Rows from block 2, named by matrix and row number. Rows with one number belong to one channel. Each number is 500 + 40 x the weight over the matrix's rms, rounded and kept within 0 to 999. All counts start at 0. Numbers have three digits each.
# convs0: first 3x3 conv (model.mid.0.convs.0.weight, 192x192x3x3), inputs 0-8, a 3x3 kernel for each
# convs1: second 3x3 conv (model.mid.0.convs.1.weight, 192x192x3x3, transposed), outputs 0-8, a 3x3 kernel for each
convs0.29:500541491521537545472482485482490465532589543451483500506479473433465446462501491453440499546502500461480507500471532497577476450452535481499490480515504490502487509486500477503539442529456539494522479493491501467476523450499488512500485501473
convs1.29:494516512599493450496490523525523499479490463489503507433491520432511524475535480528500444467495499502497521528531492495458493492503494514494500506506438511521453559500525459467489506531500465416525531586543519474491535418553499481542526467478
convs0.30:478447496436459525501525485468477515492465496480492472486494449474549506439471477468495478459418550494494470500490506462541481532498514489502462510498510552485531521474499546509522505520495529440502531468439484509529515513520500463528482465475
convs1.30:446528515498504503468483476546475527463441492498571491441436501501416488500571469502515515527579560458455480487512490508504506504508505480496480526488538524482524451504516503476546534510471496525478554462487487384479491480476453465500488489463
convs0.31:484481515487508463553541483514483492467535475529469481522511538492418502472439466483519523435528522465487500487481479505635521398387520528470498442467536483494525472503517493526476529506525486524524549528524519495527546497515558571629564538539
convs1.31:532452539560452501494419548537498495519486516548528496472534472462560450447581459444535504426498632492546495557590522468484482520494520540508525328473534472495476499520546553552493516495492459499488444468529432448464509482514449480436492509475
convs0.32:518579563453494433429499468507488494483479527541505503476486459507517487383492555507504491563543462476492534488489493273547575502422438524479506541590466537499523569506425452506472493511519528500498513510537514508538495525513578447542526514480
convs1.32:504462474553462502543455485501474490460486441470497501532472450490589492511490569542583479461432513500493481560414497559419413488563442499410482369583432561435472541520447497495523484476500506545538424491507543509501492476446455433526470447479
convs0.33:489461501521477574496465501526527507470442477506507503517488508513545543535578489523530531508509473545527579494483487476481501499502464498470487501459461499491507440470520499473480548469499506546508491572511508555540520544594514534606471521533
convs1.33:506496499431552476493527485495486506525455537487553500470450490504389527508526450467520488483451466462470477491513456466491524532547481491555489526518530566537536558509501547505501519536519481472473494494502506514503505491445523524489528519449
convs0.34:512470511497494518519478509541570503486532507497515458493523478492478550511514479525517450575443460538476496429517531464463510469533487418532489480521507514559468551521510531518508489481554536549527524490486555503553469487520501468452465503434
convs1.34:527505500480524528519554499477510470507543499478475450466551524516519453478485507510529521539553476490482512507555459447505486513488517533476450554510602536541528524537519485502548475515554509513498509570463452405453534465509527498539489457489
convs0.35:501521513512484513489499539487497469517451492533558507489504465461452554449462534540556518525449509495467484498530481510509521512457524515503481503526425422519479498502506488489489474491528507512538498461448509503491503424500590478408550505479
convs1.35:509478528516522436515524506539480508410458448507473499530494503471469529529480517426501494461503438534530524481486533507557495468474482504494505465541380533502521505558543467500535493506461484509488543512446473487519554495523526467527558543490
convs0.36:488490476478564567542450410475458491491494493521613514507514500521497464450518483507486513529562517531551512554526537498447472405600546563556412480409543522444586500482514557502461531501640444506454542551486521548523445449545448404414452533460
convs1.36:494455456456472488524497470457477547516470511452442456571487502494485519509504488485461453530479516484560517419496463490499487518496480456567579552609548569452488542530488579556488558532492475480475480483458490473490539431510497517478541584474
convs0.37:508585564561534578518460446481547492507500493534444491538503523452456456408310405470511493497503504510478480489485454496476530576524531523479517504540506532528489494480472522518516503524457455459548525490522522587518511549495500414468496423402
convs1.37:494471532477453521444525473552508573518577544508544495422375448463558534509476514492495518508462496492509508513499454543503499481511499482505476485481498506490528462534469469425486500469465482452518536544499516515505524560530455506498561491498
convs0.38:526534490435462449483574570551491440464459493494535526476447665795847673521466494493468495493478468514524482550452453436573485489459532503514491506494508518480477454540523531417481523506500481449513490556545548480560507497513510500461495524493
convs1.38:470467466489559459486400536491517518468469518481537527486399640609706591543682537502485515517513464506512525500466467540444514534505498485507507500512501494499490477479530506490504497525451478502492482439501476433465502479493509479478533479465
convs0.39:456467441607563552491521459483482497491497468478506477512498475493436434585515537496471550490515493486489543520505507556413487528537529482470495490496511496512500539490472537478530484549548488480486458516487486464499502482471535412469506468403
convs1.39:476535503455476468479506492479482470491476491478503460482530516501563464521512495480503495495448483518494490513497502563553502518481525461458509497514493484506492480472460493469472511484460467503453454503464499516483505473444495473527483511537
convs0.40:501518500456476472484445474473493504527410546513499492510479523463497450494442505515491522473563653452527539497511445541408320604406439497536517643634539491498506520486484430463537485429451523476512477564533549490535484514556501513566551517519
convs1.40:503541493466475485461501496506483494495494501491514492496535501489482519532492491478475497497422413531469483476500531430482438488483489472455500387395721468494495469540546501455489489506510529484529512461532533512482511450512494516473488473496
convs0.41:479539440448455489510489534499562479510500518480462518462529524568378419462520500489494547487455504467511433464475503564476534457540530507502516533510518493526507518446515523570470452488536516428512542527496506425479473428504500437373501548521
convs1.41:454442476526406510489462476546496529463593519471582551488447491483442532511515493503476499472472525498482493527482496514474475441554527471504486485474530494519529495542475509441474444572498531476521510457475513458476530516503527494533512538528
convs0.42:469466530481537499521500514502556542472541521563457419501496517444466453550569380501530513477511517469493501474513497480487474528461514488515496522507494496536482511515509505445576541494405482480526500536514515537469472534508518466465481491524
convs1.42:505526509557441534475551519474478516503440498518534502417500514495390470472486516479518515519479498502544522486454494494506505501532521492474487501508488497495496518544513485484495531472488476472482531471531431480507497483499500449487491518535
convs0.43:574508468407544544427442517430473515508496470523553472506493519472482456439447513503408531533470501529458491470503502428505557529441509494531506526529527521556455438490528455486560473514528519495462529491516511551469520441499427444475445561536
convs1.43:523459448498482496481504523479556609521488547536537508503522491510547490484503511524568508489582481483450503534533493478509507512498523471441501421453544465460497457531532527479481575507507479426471455507510501483494493477489517492511515491480
convs0.44:545519523503552430496450505487507492509524478525470504565415499530509546497477475533464512538456444520516464504508480468441489553482453495547506394563508524469495477489533419517533535559559443509468486519505431523423531510503411469370497573441
convs1.44:474481468524549536515478538505582530469461477535525529489560492499523478495568459506437506415466536490470482487526489517549491465452484558547489494477498528473534485466523485520527491495504543445537483462480487471491470489533544475600448524512
convs0.45:430476467548542450531577471511515495519511486543471481509520483510511507519512488464485463474563564476527530538515540434625544503460530485498494537438513515537523444435551377554414462547610521501498379503522504463488457466491496416448449469442
convs1.45:470497543511466457486515504498507530478479494499546487488473517505516485469477478485427544512391434446431518518488498505410458504541454480498463509535449508485541467497514502525524497518508548491480498524461508517520535519452554549476512499522
convs0.46:501424524473484575479598465521374493538450504462703480498564494430424462474388455509482517487474507484486488502549449526448512497471516486520522488459491499504492506422545520477435456481562504491470522448492486537490495504503542456487519509529
convs1.46:484513480505460532491437493474588465512446459516439506465396456443392459515575495508493500471507501476499490509524484513455514479424466503496499490529500510498505539456483501519460508489466474501506508483500509541485489512525509505532498516511
convs0.47:504493498509552518513532608509493532510561507509465500491505506496444473520555495494500412448571390457522413509486571487502543506522544451510493424597496439530524523521526460479568500457514494477498524483482512452474535414503510464513533432511
convs1.47:523504530520481487539488460521436453485443465500488464479508525499481480507470529452509425391514453451514423472523489518529471491516425526589472544559489540558436495537532486495514532498489481558510481466470525538518547483518482519519481473564
convs0.48:514506507496463517530495488492525520552545490474509514492467519498467505450507511483504541411473577478475497493462511518473472500493542507519502504446472569509505490486513468542465516487482480526477457515454473512519454487492454457568401554512
convs1.48:474481472466531547517513553483522478483470481491523475517507516468544497526538506552482489465541504497498538501499564489514495560524527423391493329536526471538530497473512474503487478464538535515558496519453490532530518504537492485575469490519
convs0.49:448466540468519484463527508491472512553495483457463520530494489499530440465440440479573505514511452513481502527520539544412495443431484504531501542531443486467487565416521497528457463446539492477479496467496484504531486516464387454450481466440
convs1.49:457486518493519516447472471522554554535489470526533556499443511559509496536563502528505529690603546480512538492588513481491523497473428535508451583478492548512479496477505465546526498485519561511461566519475496423465513494542564562490538550580
convs0.50:444515622519454603559529496515472476452454525498555528581488508510462536459461538441520469461522536502486530462501527565484536454560536499504497510487524516496493466479541514464531494450458490487513477510506523460464539478511505606549554482563
convs1.50:449460510535539476544489506520550480456497558486488501464434469473478512540534438495547498504544459501552528463422462512456458499501524515488492479477474443515459462466479490485463458485491511532544508492462464487528529502447523501535516553499
convs0.51:490512525523643548524494421511544466512444513443568520516379490561602866626722565481496515459471480483496517451444509494551436455486523471488520501474515492523480522565522464504420535453537548445503507472466452466534509531508500434486488462507
convs1.51:509544478512427545532469478476499504478528500462489485561545641702701541384367513488499475511440479494507489502490484545422466444435483509515496502517508489541499506534498523508506497502495489464472454461463518579500505494529517494505484471498
convs0.52:539519502484563519521497499474452464568644502483470492462461502476554489492465464535502517473507521532495492496455503528499457445467491504502500515494512523487501468562499463468525547522503528507477501445496427439486483492514496540528513490515
convs1.52:520514504525568480496436477472472450471513478483479548532484472467366540522557433524519517504521531498518500513423463526481538511507484519513496489481490493523477533519524469490483516514496498547526554561516516479538449497510508437502531503479
convs0.53:454520508522544544536456539464503500495545499490461465516523527524492504465540497522552523481554483490543521553489559470519560524519531505354564549359573556292508513505436500460576519480539522527521499538489491527517380532411467487445458573447
convs1.53:473451523526474498465508514534531454480445501482466535493479483485511538519492499481613483495578486463598488478450438446453491490462462510419582439333433498377580468481478453528485481504468460627488500554554468559515450510415446477455512502442
convs0.54:535426546497498505530493429489419513481476485532795479492582491555490498470438482512441494520461486466530472469517486526495487505479489524522493499473479520497477504448529551495520475549536491542524477509531498453507511478489488522517562601551
convs1.54:539519492477509479531473475501511529485507482533493494535491418498465513490558479514486478481499510510505499466554522510494529486525528516486509499521510517483480491454423490524479492542542516538483468496498512490480524535491518532537515578541
convs0.55:506468509480496494464490456523484544462465507479503534508532509507521447464511490504466493471514537492474482520428516508546582477431493450542573504495550504488494495469491507505502504502531482511491551515518487468467535514502515520532507560496
convs1.55:518549532484518484430533549469431562495559543506502487473534529515538563502540493519486489449434512489528459531450505472489471519494509546500445455475412456518448542530471479608481498566533470485487547520459508451495501505559521515493547480556
convs0.56:444482545520540488489461553500520498521533510504486496461494499519503460497492490467476497532504462478522507479568501518535459522474526480528553552493480475481504488486550521529411506477533506493527472473512485511517501430454372443475467487437
convs1.56:479508487486475390458440500487492474496455484517474496537491496547443504470461547457530467588541527535589475532489511538499507485505494469532521492570605394516556500521461540471492506517460502491483472493530532493475486520542440505468496479547
convs0.57:489485543607503568476556538514533502568520473461503481476521501472499533530463500500482494540588551520489505519524514539553520487465450515567473536568426488464479480432543521490444535536403468454457501428546411479423490530558534578532493504574
convs1.57:461519528486508436478483505488469534497417419575542572440505526524540540473523538504546503570503467499503537478502544461489461494506454496524545456461499506479465455499512502484478495502469537519528465500525557486507500501472490448508524529540
convs0.58:497527463473544490519559474497486468499455504522612448569585478540505472522574462459436468500444530506464479444492449458503499464459482514476474628542511536520542495593446528526414522427509448495507485474497507489475482508561563521540528534556
convs1.58:470522496504506512470545501540457447527581483540409496563390457524507516533448414481534533503565608478497456521535539482562496515506492486519486514538477514496570513519524417543530462514495526453544558478525500490539485446453449507503475515536
convs0.59:467557515535491528356436460512513501495499509507491529503502460437512440479545497543450510564656470538418441448424516326467548320413533531500500570443560501505492518486520376394464573484429480483487536510421542533534487569506358419617437379555
convs1.59:494561474504469432509455546494444579480564440506487485543514539508501512536484510554580524376437628540479575534450502514485469505494465425477478634492451475455499494537473555551468438496527491515556468552496496498547496503476518469540476499517
convs0.60:515476493493457502523526470484456517495517484543749509538544537483533516390355494495517485516466511487462512508526485520500524512476564507508502496517502528478530472516474496498498525584555509499516496539534509455560505490497534510559517512516
convs1.60:476542535475458530491472497478578500504450474501447500373334449449494511527532549512497510493489493497481529508409474538544547488498493517505487503496494477488514523465458502516536549495495383464495529552525525586482488465475410426428491530458
convs0.61:506496525489542533531580488519508480480496487456481534509480437527492428505471465492488478469555452531479516488531720374546913524744715486490390537488411505430490466511504447510623529529476459470520464499441467455512530542459514560263521396228
convs1.61:540458483470514479481494504493452531537448490525526497440387480359514535495540538440470456463392501478462497614516486745600495629531498436432445421464581412423457516495481468511477532506508522494493543455542522518496539473468517467462584483465
convs0.62:505446499471456528482520484487516502481478489492576511495453503477459484490561491515528476478552455517467456504487519533477510482504461521483488609443462554497495471547510509465510507417498483560458491481444516445529478497487521518493523532485
convs1.62:535517508480549439500496477485472497475516517474441506508535486552475508497464517568477489586408576542421504522490514500499518511516537457441470427505331476532457501471482515534514502499532484533502563519464499649547543577518469465594541417507
convs0.63:512484483474537516464515478520485496503479512459574496508576477432463477530419453492530480501538524523442528475480533453490543487506492482480498519520501491513475477460494514498495442492486444455467505572511477481512491483529483466487506456508
convs1.63:481468498480530444486483535537473433451492532495496475526494430479505523481515487508510485506543554521507507502477483524587522477488565519524481522539471505521508514504468481503493510455492485476487536423507484525490541529505513510499511522482
convs0.64:542549455483486519516508545510490527482434525524530489446516513538568499478404483534500547496544495489543576524497553537452493538507513532500471463448383509456480458469518603511437427540469510522486522523552575430472433508473559544462506481487
convs1.64:488462476463496476477523526485549486511455534538554489536508468535471454480480464549462511494462420554515516484525505504534462489479457505510515533562596539487461500501548449488489535516533476473472454533440492494498444433468515494560488493505
convs0.65:484546485491507475462524519508473540483519457471517507463483507512448475472445437462527498484514534515501494520484485512528494531463488519481496500474518505481503522486499504488488496446462481522483494486489462473545488411520471411461492461488
convs1.65:534519501509512552481536535411445461463466494460446470438425449539472511476533521498470482525516522483509520489519518465452440513489476479473487423566492458490489575542546521495490506523519485456470423437448461489504421416401455433397416416405
convs0.66:495522447497560439488500490505482494483488425456482501477515535516521500490494493476511538481460506456506487457512438510480466492503482526509548515448571488492512484472488519512461499497538540507498456477487544470502480481533460514410454528482
convs1.66:486479515483507506533532506492513532521457505530537495480521523535592534499479542516487524548479495527491540531494526511457483452498461448478502538444474543490478498515493524525531453473534502508477525481533547545513479515513483540566404506501
convs0.67:460529548506550484460411544482390526501706489490514495524522502505336471492606496509480504482493493532490480475469483500444486526472494500503527496495488515498512548448519519529484447375489514565470544426537467581485503538508471480504529463513
convs1.67:498434486506479509508539470458525489515527528504464480543493508521399477518467523492508516511529495514497520478528501492525513538515488492497488476491496498493500493446491485565497475497509526528501485438491494504525503506475533542538490543499
convs0.68:485456470573566564569500463515541523455522531505502480526511526529520485514497493468421523486512472504444526522433568512579516505501515525512494513477484544470484495467502476463624611482551524503541524412480476522522500490539471452518540475529
convs1.68:506545500442466480515541496472449442483495406463483487428453484490421469464495512475521487487591578468493533486473480508437474506517533508506456585483481501482488494481478442523474568521490488508541469503482512476500482520439556509485483487436
convs0.69:534541521541438386448481512458455490474493538473543521525549507458438506495351528469491502494503460492513482495527488514446442452521554531504507425446589506407540494496565503409471457483552485490492523480476449469444563461500582511479548531489
convs1.69:499477490421509516503504503556561579520609563533534592431559478476527559475510467497480527459445521505541490449496509508531454479498509509550494474552527523508475520479507511486463464561490540467549511571539480488516512446495493480463481546465
convs0.70:438470526498540530506440501482381492528588497451470518483499476473441469453411490475520454475518472503461449430468484420518551528484438473458587471538554478560499504515456382503581526492510548528543537524452534515558500578429498496552509370567
convs1.70:457441472563484494467475468482578528503457487526596504489517464470499481486514499528495548418461576480496518523527549511485522522513490514456491493465435472514494548546491545518542543550509494445484558434459487464472436548458455493560498507507
convs0.71:561514503447571486409447487527528469486575517505440520471478492565567511522508563511528542501559541460558520438425474520457441531469472457476490516475488508470491502530440494459574497449518519439490503452561505449458527525506553593524533535536
convs1.71:478584483489483438492461436468478500495483518471477546533577465534484417466394488483498523491533466517570494542529506526508428507519528507518482515561446532572546482528512504524467501513471498496503489534462465486557505556523529440466522485466
convs0.72:476483485481522565514576533501556463470464502526531480499430519483447491505441493438487514532549496472473485471491441449497454507476516502455516452439495515486527522554459539554477466587474492553523499498523459472467534520519550540491476467534
convs1.72:535536499518537497513516513513479476476458505507497514481565516511571512492582528521507544467500492472484513494532469502546491470509487519483443516555503537527514512486491522560483511453501527528556468481544548557483445587500514548516495547518
convs0.73:523456502513541603538501502482466503493513502484515490490468494522517520470437481509548485468562504501497476526472549526481497498499495512472497520466550496494507542493476545507514486458476484480456511496572519494490481471491447439478480515508
convs1.73:467491479531472447475482443514518508470585531477500492518500495485384512493458520510508491524506536481478477486535513490476488462491544500479550449554504509496515463446456524503566477518482510505526432456492614433462516447516474503556472505424
convs0.74:481474495495506543514475542485505498501496518497516485492522495486472476505482521496425480541542453504444527513488532512620423430635446491474489562493517520525509536504464477516418520532399536520526460549535433486512473507476543469416517530556
convs1.74:485501528509500498509481520479520509489504511449473487466473468473451483515501490504550477420411505496547487417502462525543581506506486536572428425406649548500444539499456412470588499523446475494486495479562516495504455559529472521383461558518
convs0.75:474527501486463471482479535468518494492453465480522481487542505494548506502498507494514500512461476475526424507567477452607484528471533511513543532458543489479556482524488483607491504490531502486482435536529527456480480544503525542496471661526
convs1.75:507547472442506493513513492482446462522503448513493478505496482449426503488429551544517421482469527506515485508586506541388512531507510453526487465443414502426532514494535511488464522485481547547498444531512458552515517498532485569533486557536
convs0.76:490484486487534518468533529519484538437521511527520418506494443483507498527501445489511456460461417467474475526452466477476458486472517505502499523497449461489505531516491508496489508533531487466488531505508484539489507472534514497476447607477
convs1.76:519474511528509505496516545531516483517503500503510492497441498514445446529510463505524494546550519584524512484471505521476515497551501499557471529485473471515503500498544489468506519506483479481519481503541555491531542484509463503440519555486
convs0.77:479436424520500554483568528480663579491292426499575537498397465503541435469393503504482483512495491519484501511451511486482451491498499517507483504502471502511529497465606490499407524514540500474455503503517532503445529557561518486518489499517
convs1.77:492517501499501510506463476494505505482442476464471485446439486443443495497412495480494499494531507523519511494510519506474503525443513487485523516502534493506491503514487544448518531477442484465489476465501490513487507502502521466527495450490
convs0.78:499505504492530527528484484483524564486443531488534475474496503476469484480480499476452436473454465495476506480502496503469509470508511481483489467461487503497493536515500468524503471476517440479444514467468458524454494520560511527513515512531
convs1.78:514479465521486465514497486525548565485476542460429495498484528505473501492474497525471520440545525495538501501510503481529535484489537538503497498585595520530546531444500509475531510553487405471513377514498224363415458423485418452513389463493
convs0.79:525588404530419463508497468478496493513554530512495515534516529471497490498487523452512479490507498505515542506478523531413451520457515518277519517293506520252538553446464544458513564487476488522490479542520516511513532503461476628492530575484
convs1.79:539510533505490466510493531512492541502507508538482494517547478521545522567518516548476449528474438577478489530440468510467530506512491516331490591438564479326513482483467441481455471511450481544446519545495501563537452616484469551501461624492
convs0.80:493501494553614556517495499519484478518469494522505530506486496531479453466462462470502451515506418538481519482553589476504372462532601514431516462461532513472508453489498518464422491521464488469484440467492558518510477506403501241253470371471
convs1.80:472502507462469464479522496493479470543535469493475483513509474453488446508479505501489485657581677509511544522547508440547435583523495512475529554597633485452467496532498468528530534496495473523525532503565494508501506487470450522433539508492
convs0.81:463556494547495499439418426509535489491641483477277545542414554506519522472441468528498524494500503518499476512518502500488506515454490515502501497491485507517480455466524497437491557495452512490558540483490505519488473474503473547501515579564
convs1.81:460501457487447488470501527538512523526523483497575555524519455471511487522424522497526485499496525523494497492465495513483515499520499532509512503505502526498505510472501526432540507537462530521463483544519497473500478480501483490491512530528
convs0.82:555444479496516576564452407528472539459523457538553500498502508483584453500444515509494468545454490454466496522502537469496516454443449511536551529496577481489518530516523445482568502434597500483466486519459481486485515531544436490531501540579
convs1.82:545542476495500493470495531499486466526517520531514505489372506530396510502457500476466515515542584479457474528513527547510473498479458494494473456457433483495449505470478550490524557517486527482556495483513546512519455480504439458499494503500
convs0.83:486497530514485526505496500510505510464549518500546513498473511513454497504493493525544476501534465563498460519475528456474522504542487484481504513678465516488507527497514468517471482518502459554502499494456503533487465527443445484451414457503
convs1.83:521486480452474478517508475532554523529555543511535532492508475472521471494566495466473499388497536510458550498507452553506492523522543481477531566417589525575470490487500461410503536502555532442512541445526502490526493482502488513493497472522
convs0.84:550493489525500453526499535503537516482494470496481510442473472476499486501462491509482471466472498507525523510472504490507492494447474498476495472507520503457508487505481482459494494425472490473513514504528503487487558526498570585475471554503
convs1.84:486507477494464500503519465402472470479471430510492550502449523475459478514530478493495440454427481494478480482503523513493512486515516488564499448448446534482521486433459511476483542527454518486495547571424552513531546508603557491488511445503
convs0.85:553522477537624548444516578499480507516488469489468461480508506483542473497511472541462489527442498538499471525586470577565593566479503502506512524531450482503489538517484484463631484456531488478523550481512518521506518464525392528510416525558
convs1.85:488502546509471550516494527509513506469487502502503484484518527477499500516528488412477562451473384453491485472464539414494448533558510496488496368385440492506459441473537476503467495496526468505407473449532496473513536413513570517511516529494
convs0.86:476458488525449446476493495546519511468522490534520485483461544515536528480507518466491531504469462490490507513447609597537525493559520510548477502529505557518513522499474530545488489470458506490540495518510471505542499499503467385417474449479
convs1.86:496515509533459479504531548529494444519487482499507478508508514502469465470523460507527477580551518501544509430521519580521551516493504481509507494515423464495523513509482524486534484526486426473518501481508482466514577484514509471562457441541
convs0.87:543492470488501470513517490529483494514505498524538459493525565460482474521450550514539483512512464500556500517487514472469508524483517507482527445572487546494523530541508514516511493489510557521471532531502558480502533507471538456519523456439
convs1.87:501505497461514440474532434412445472484427485542476503484547556501568557496513460459481569441546580479464544503533490475469478524515501486533444476517645456516573478545533490545555550495492513558456468493459463486485487583528516541513474456473
convs0.88:543538495515416421515470517511507462511436496508509497543608472457282581487542479519512534491539480480501520506572511563490508518489490498530518505539467513496481503546514538454538498495553486597469547494496456572513412421454455491401605445517
convs1.88:484496508502559483539481480482435489523424461440465480486463466457279429452539603516502523521511541509529538458465523523443563513484506500538502509492495503514504528481485494460481502496475502458470487497490587518495500470553527464552542435496
convs0.89:496531551419430448489470560494537472481554544454508513435565482497451538592497555466545464463506393461539440495538466510604524450470552493508520500467584520491537520525540444506423499481493498531497444511483526482528473557520425531577424543492
convs1.89:499511484533486506451470510536477504512460534527552553477506453438523486503473533460465389515519440480445497474492485474414458501516493496528537444494517553500552516510521461481485457480519441512525523485500550472485532431548514484480514501485
convs0.90:541551548548551469491479503522514480498476524514488511472508487523437470494557525484502494522474493522487485528497484479449525485480462495510505497508509487483506501559537544521561484475526484576507497576559512511531547517530518535516481498518
convs1.90:518464514486545510474554567501534510483499528499540504511555466446514489494632483524514522530514496538528503480485479498524515503494464497499511506470503473477508484501477444518465489521505477499493513468486517470522520458506529560538536576487
convs0.91:492521496485592487476506551488443516517651523475533528503533453561641657555511537519485546499490491504486507511485481511518487500473565523503498494495517543503513501531427527519438516421481516479481499542475555545490497522498485447419523466482
convs1.91:540522481504498511489446472492501513560550507468484470478473495496719516403590512494514472479491511486520519501431482477437464434526500474509495487542503508523473506454472501540480499530502464564485528508483494488479503490512488514479468504482
convs0.92:505506464540477506484526494530521505456549507543495470506499506495440487492421516477485471503509510489509486497455463520542511462538521505508492512525514534503497526501516486520516463501511514446507500488437467524509501481489485548512531503470
convs1.92:520525468548500506498480499487501472458448542490501498443547401542438527522526480495502500482490531496556542475477490436431555507514505494519500476378502521542478517477473508537496516499494474535484523506492526530494575571472499461566507522543
convs0.93:534582537480468494520487491486593516500507491506473476541503543498541546479585482456561494544505506502508511518472565513512486451433503527466523529426497487465518519434579455442480451462507528452482558516491500518494529551537541651687537579533
convs1.93:460474476439475487570493471479390444549529431435408445492461566476475522501494535504492542508439444534469517496567557473503518521531492538550520519503492514482447520484509525459535502467527519505509498487437479484524505501482520494426511480509
convs0.94:497501470534511497498486527486502496512485453555604515453543464539437492542578567483478496529505560507517478482523465504500482461522503530490486479493509495482513514516522493514498525493495512473464499554501496490536490525470500447524491536515
convs1.94:531471518461512445465484518554438514496523490497441510505497521553427455505459485532516524531484536523541432486478491535515524511496490489506508525560551515484506539556572516480491497495518520494474479463528533505459553517506458537498499487508
convs0.95:484489497482480526496483508505548505482472473552467503568505510496534507436548477525525507503548493522504524550524559534520480554537523511495475571478574520528491544518527523502507543519483544519544570570610531568573468427430438463415486428487
convs1.95:457495502484493516501516458524492482509569527565584543518522499509583476516511533565497502587420509533483519497567521536475501524525496530482529530517428514520506507485504524498494477563505548559502517548446497471530507478487533510552508522525
convs0.96:509494484512502501471502482498508503515537528511495516481480485488451432456483498526502532514547496524522542545498477460413580488463510517495538461456589519495561541543529539460537524473489480459450509416509530467447500461333545387292515492398
convs1.96:499514511445541514445513462494506513540446503468495488446505541453462550481502520536512492604574296573502483465481514503465423531537555520530465489539432448559447528490485584509468545484496506521496472566463526536497518504538517515549517488508
convs0.97:531537517528601474554545494513460494531565547501493517532457543506567494467409475520524498499465517481484519520450470556586538481546484502507508513499507475487482455491493489507540510490496513532475538449529488506482534496480541507505498490468
convs1.97:496555478475511507472486517503468493515433412491478459548487497559414483505432536514511502486491437520452501461524454489503429507459512509488506515520503519485529466462492476478456490478499549506572479529506517487516577487500503508452510492481
convs0.98:493550521491484452472411490473522506511465498509499496497502500558468487507481510515485510466577579524492508506514513442496495537440499499502487501522518482505515399484465481568486511523445495459500470541448522476482476497447464424485500514481
convs1.98:499529533478480506451447461515473550525628474479472504495457470498539454467477476516484499450556589491530444522547481515481526532518508472477492472501497515489508489545484484462487491485530506440495501445524472515500505493488531496483489457479
convs0.99:502498485491487508483483484471505507510491480474497487532511509504492483507486472530490475487517550532541525508460472491452488458497484553518517575535533563562474565546516574523518532525522592603571546567550533553525464453483447437441445417508
convs1.99:513523503517482517499511505532532557520492530433512480480533489556454461584512486542552527569465468599499384500462467517468497473493467533571542583544486514467503531509547524505515524485542490512484483456484511447471488470491478496529513437477
convs0.100:569447525478430475511506555489472493512509505525551539464476494560412541543388447507495531542455473485500541513495528464338496525465510477428516506487500493498431545472506504508434513424536515500537484492557566456532511503466578612388497574489
convs1.100:548490466498519482460549486505469451508459490436457456486535512443483401514617516561539466487455368511481454467473532522561510492522498568535451477515449507561487493496496585526462513520463494527417469510513488459442479478492508471465508486498
convs0.101:506511466559559552516558506501539535543447501508547500512499530461479467506497487478510523515520556482551515531478520461541429449491506475525491600439544520520480463467509466475462413555520494488478519435442503468440510457470301426456490524503
convs1.101:508506456514482484503492506442479495455493520492486477497540474485507504470537500505505512648489583474484520471480506465515512529486541467514512250525517459509523474511547579491534458471504483499471500495554515536482474465487496497468509478489
convs0.102:533459457454619508483542499511604499447425506515529541498539533488433469522413496493489518523498547506519501523505498516500522561460543474480499485471485509449514498516509504509529515545487530451516499547492496540512479531516510572521547537494
convs1.102:510501509512515467481412515497523507483485486482493516478467523519571483516428479460524477467469441473472506522471472478545539500466485459526524541559494503512504474464504453480469515443471481419469508551495504527468482458436494526495506469489
convs0.103:517486503501516480502473521476476484516515517514517477513519489461481513518499498499450484586494477514510498451504550488578483464473488509475497493512483477470482446477524446521479526502484547528469476501517493519512480543522539557501547519499
convs1.103:470458486511455510505479476453500447501465484498521486489506520515537513520457498459525484433483323483535444498512471471532470492479449517489604541517622486459494545460460471444479510448466456586601542571634487579421479693508527615480517568564
convs0.104:529502536526506462501522417491516515421465485464544499514486521516513502493415535490495508526443557496477516508472519426459423469521469495505461449522459499494466504495498550527474555451465492525537437517481505528448522482501505513446442453474
convs1.104:538513495401499596446483455492520521555512561514537531446567506472536501487555520494534501597424407523544485526535476588468474532475476508489472538478599535480552532478508562486486497483476515423455551472536528525578432533516467489402549520520
convs0.105:543436513552590552500452517520424481479678546475433516479569426480470573525488443512492489539472510459476513488528467488548530513423550492502509502497490469498468492452454505403519492576503515470503534585525494458504506492496500505462528464494
convs1.105:507405480493507533503510531521427488505570499483503520478509508473434515430603486495477506490473523506488521475451521438487496491537478506510504484491493501497503442476509535521511505566480545549526456431499514439499482481509523583555504517505
convs0.106:524469462518572488478586543509496511514508484527504515504450481519467465539473488500525464470603405512537496422443582475484517434663449523566478453885429475564478538500465485488515514510482501469527524501532509600436518428549544686561587571576
convs1.106:546440524509436502561477514492504476466480527530530476518476528534495485521557517421406456456403499542498432499354512530500464484526554508389513441039515478488491536452449483484453505495478461444473491540535469509503481458523525405523504544488
convs0.107:553527488611550427507543483501564487456466486489499473542510508503475430447474521517482495564474535534493501482511430509346481473480539513527498455494485491456500475454466518563541488472454501503479491503511485439434502406514415500390484443417
convs1.107:498520515544522505522506485537424497485554519463461449510449454446499570444454518533527565519509440563545551498465446497508475474535496450507465564554483485516484491497487514480460464537466508463493525529493543486474493405477466345464492474507
convs0.108:503542480477566502502529427509486477485497477480505433514515518517491471518487475465543524455468592445530535548498542488454506517671465480471538426597580459474555539489560478486562497517534512516520504505503513498520517458467584502513516451509
convs1.108:567527460483465478521505499519489501559516501524534479504547492508474489536506516544389548548353539488461533514403490452590507482482499428493469383316442466448464512514503559511488496501486519497510490467444547498477506562515433518517551530497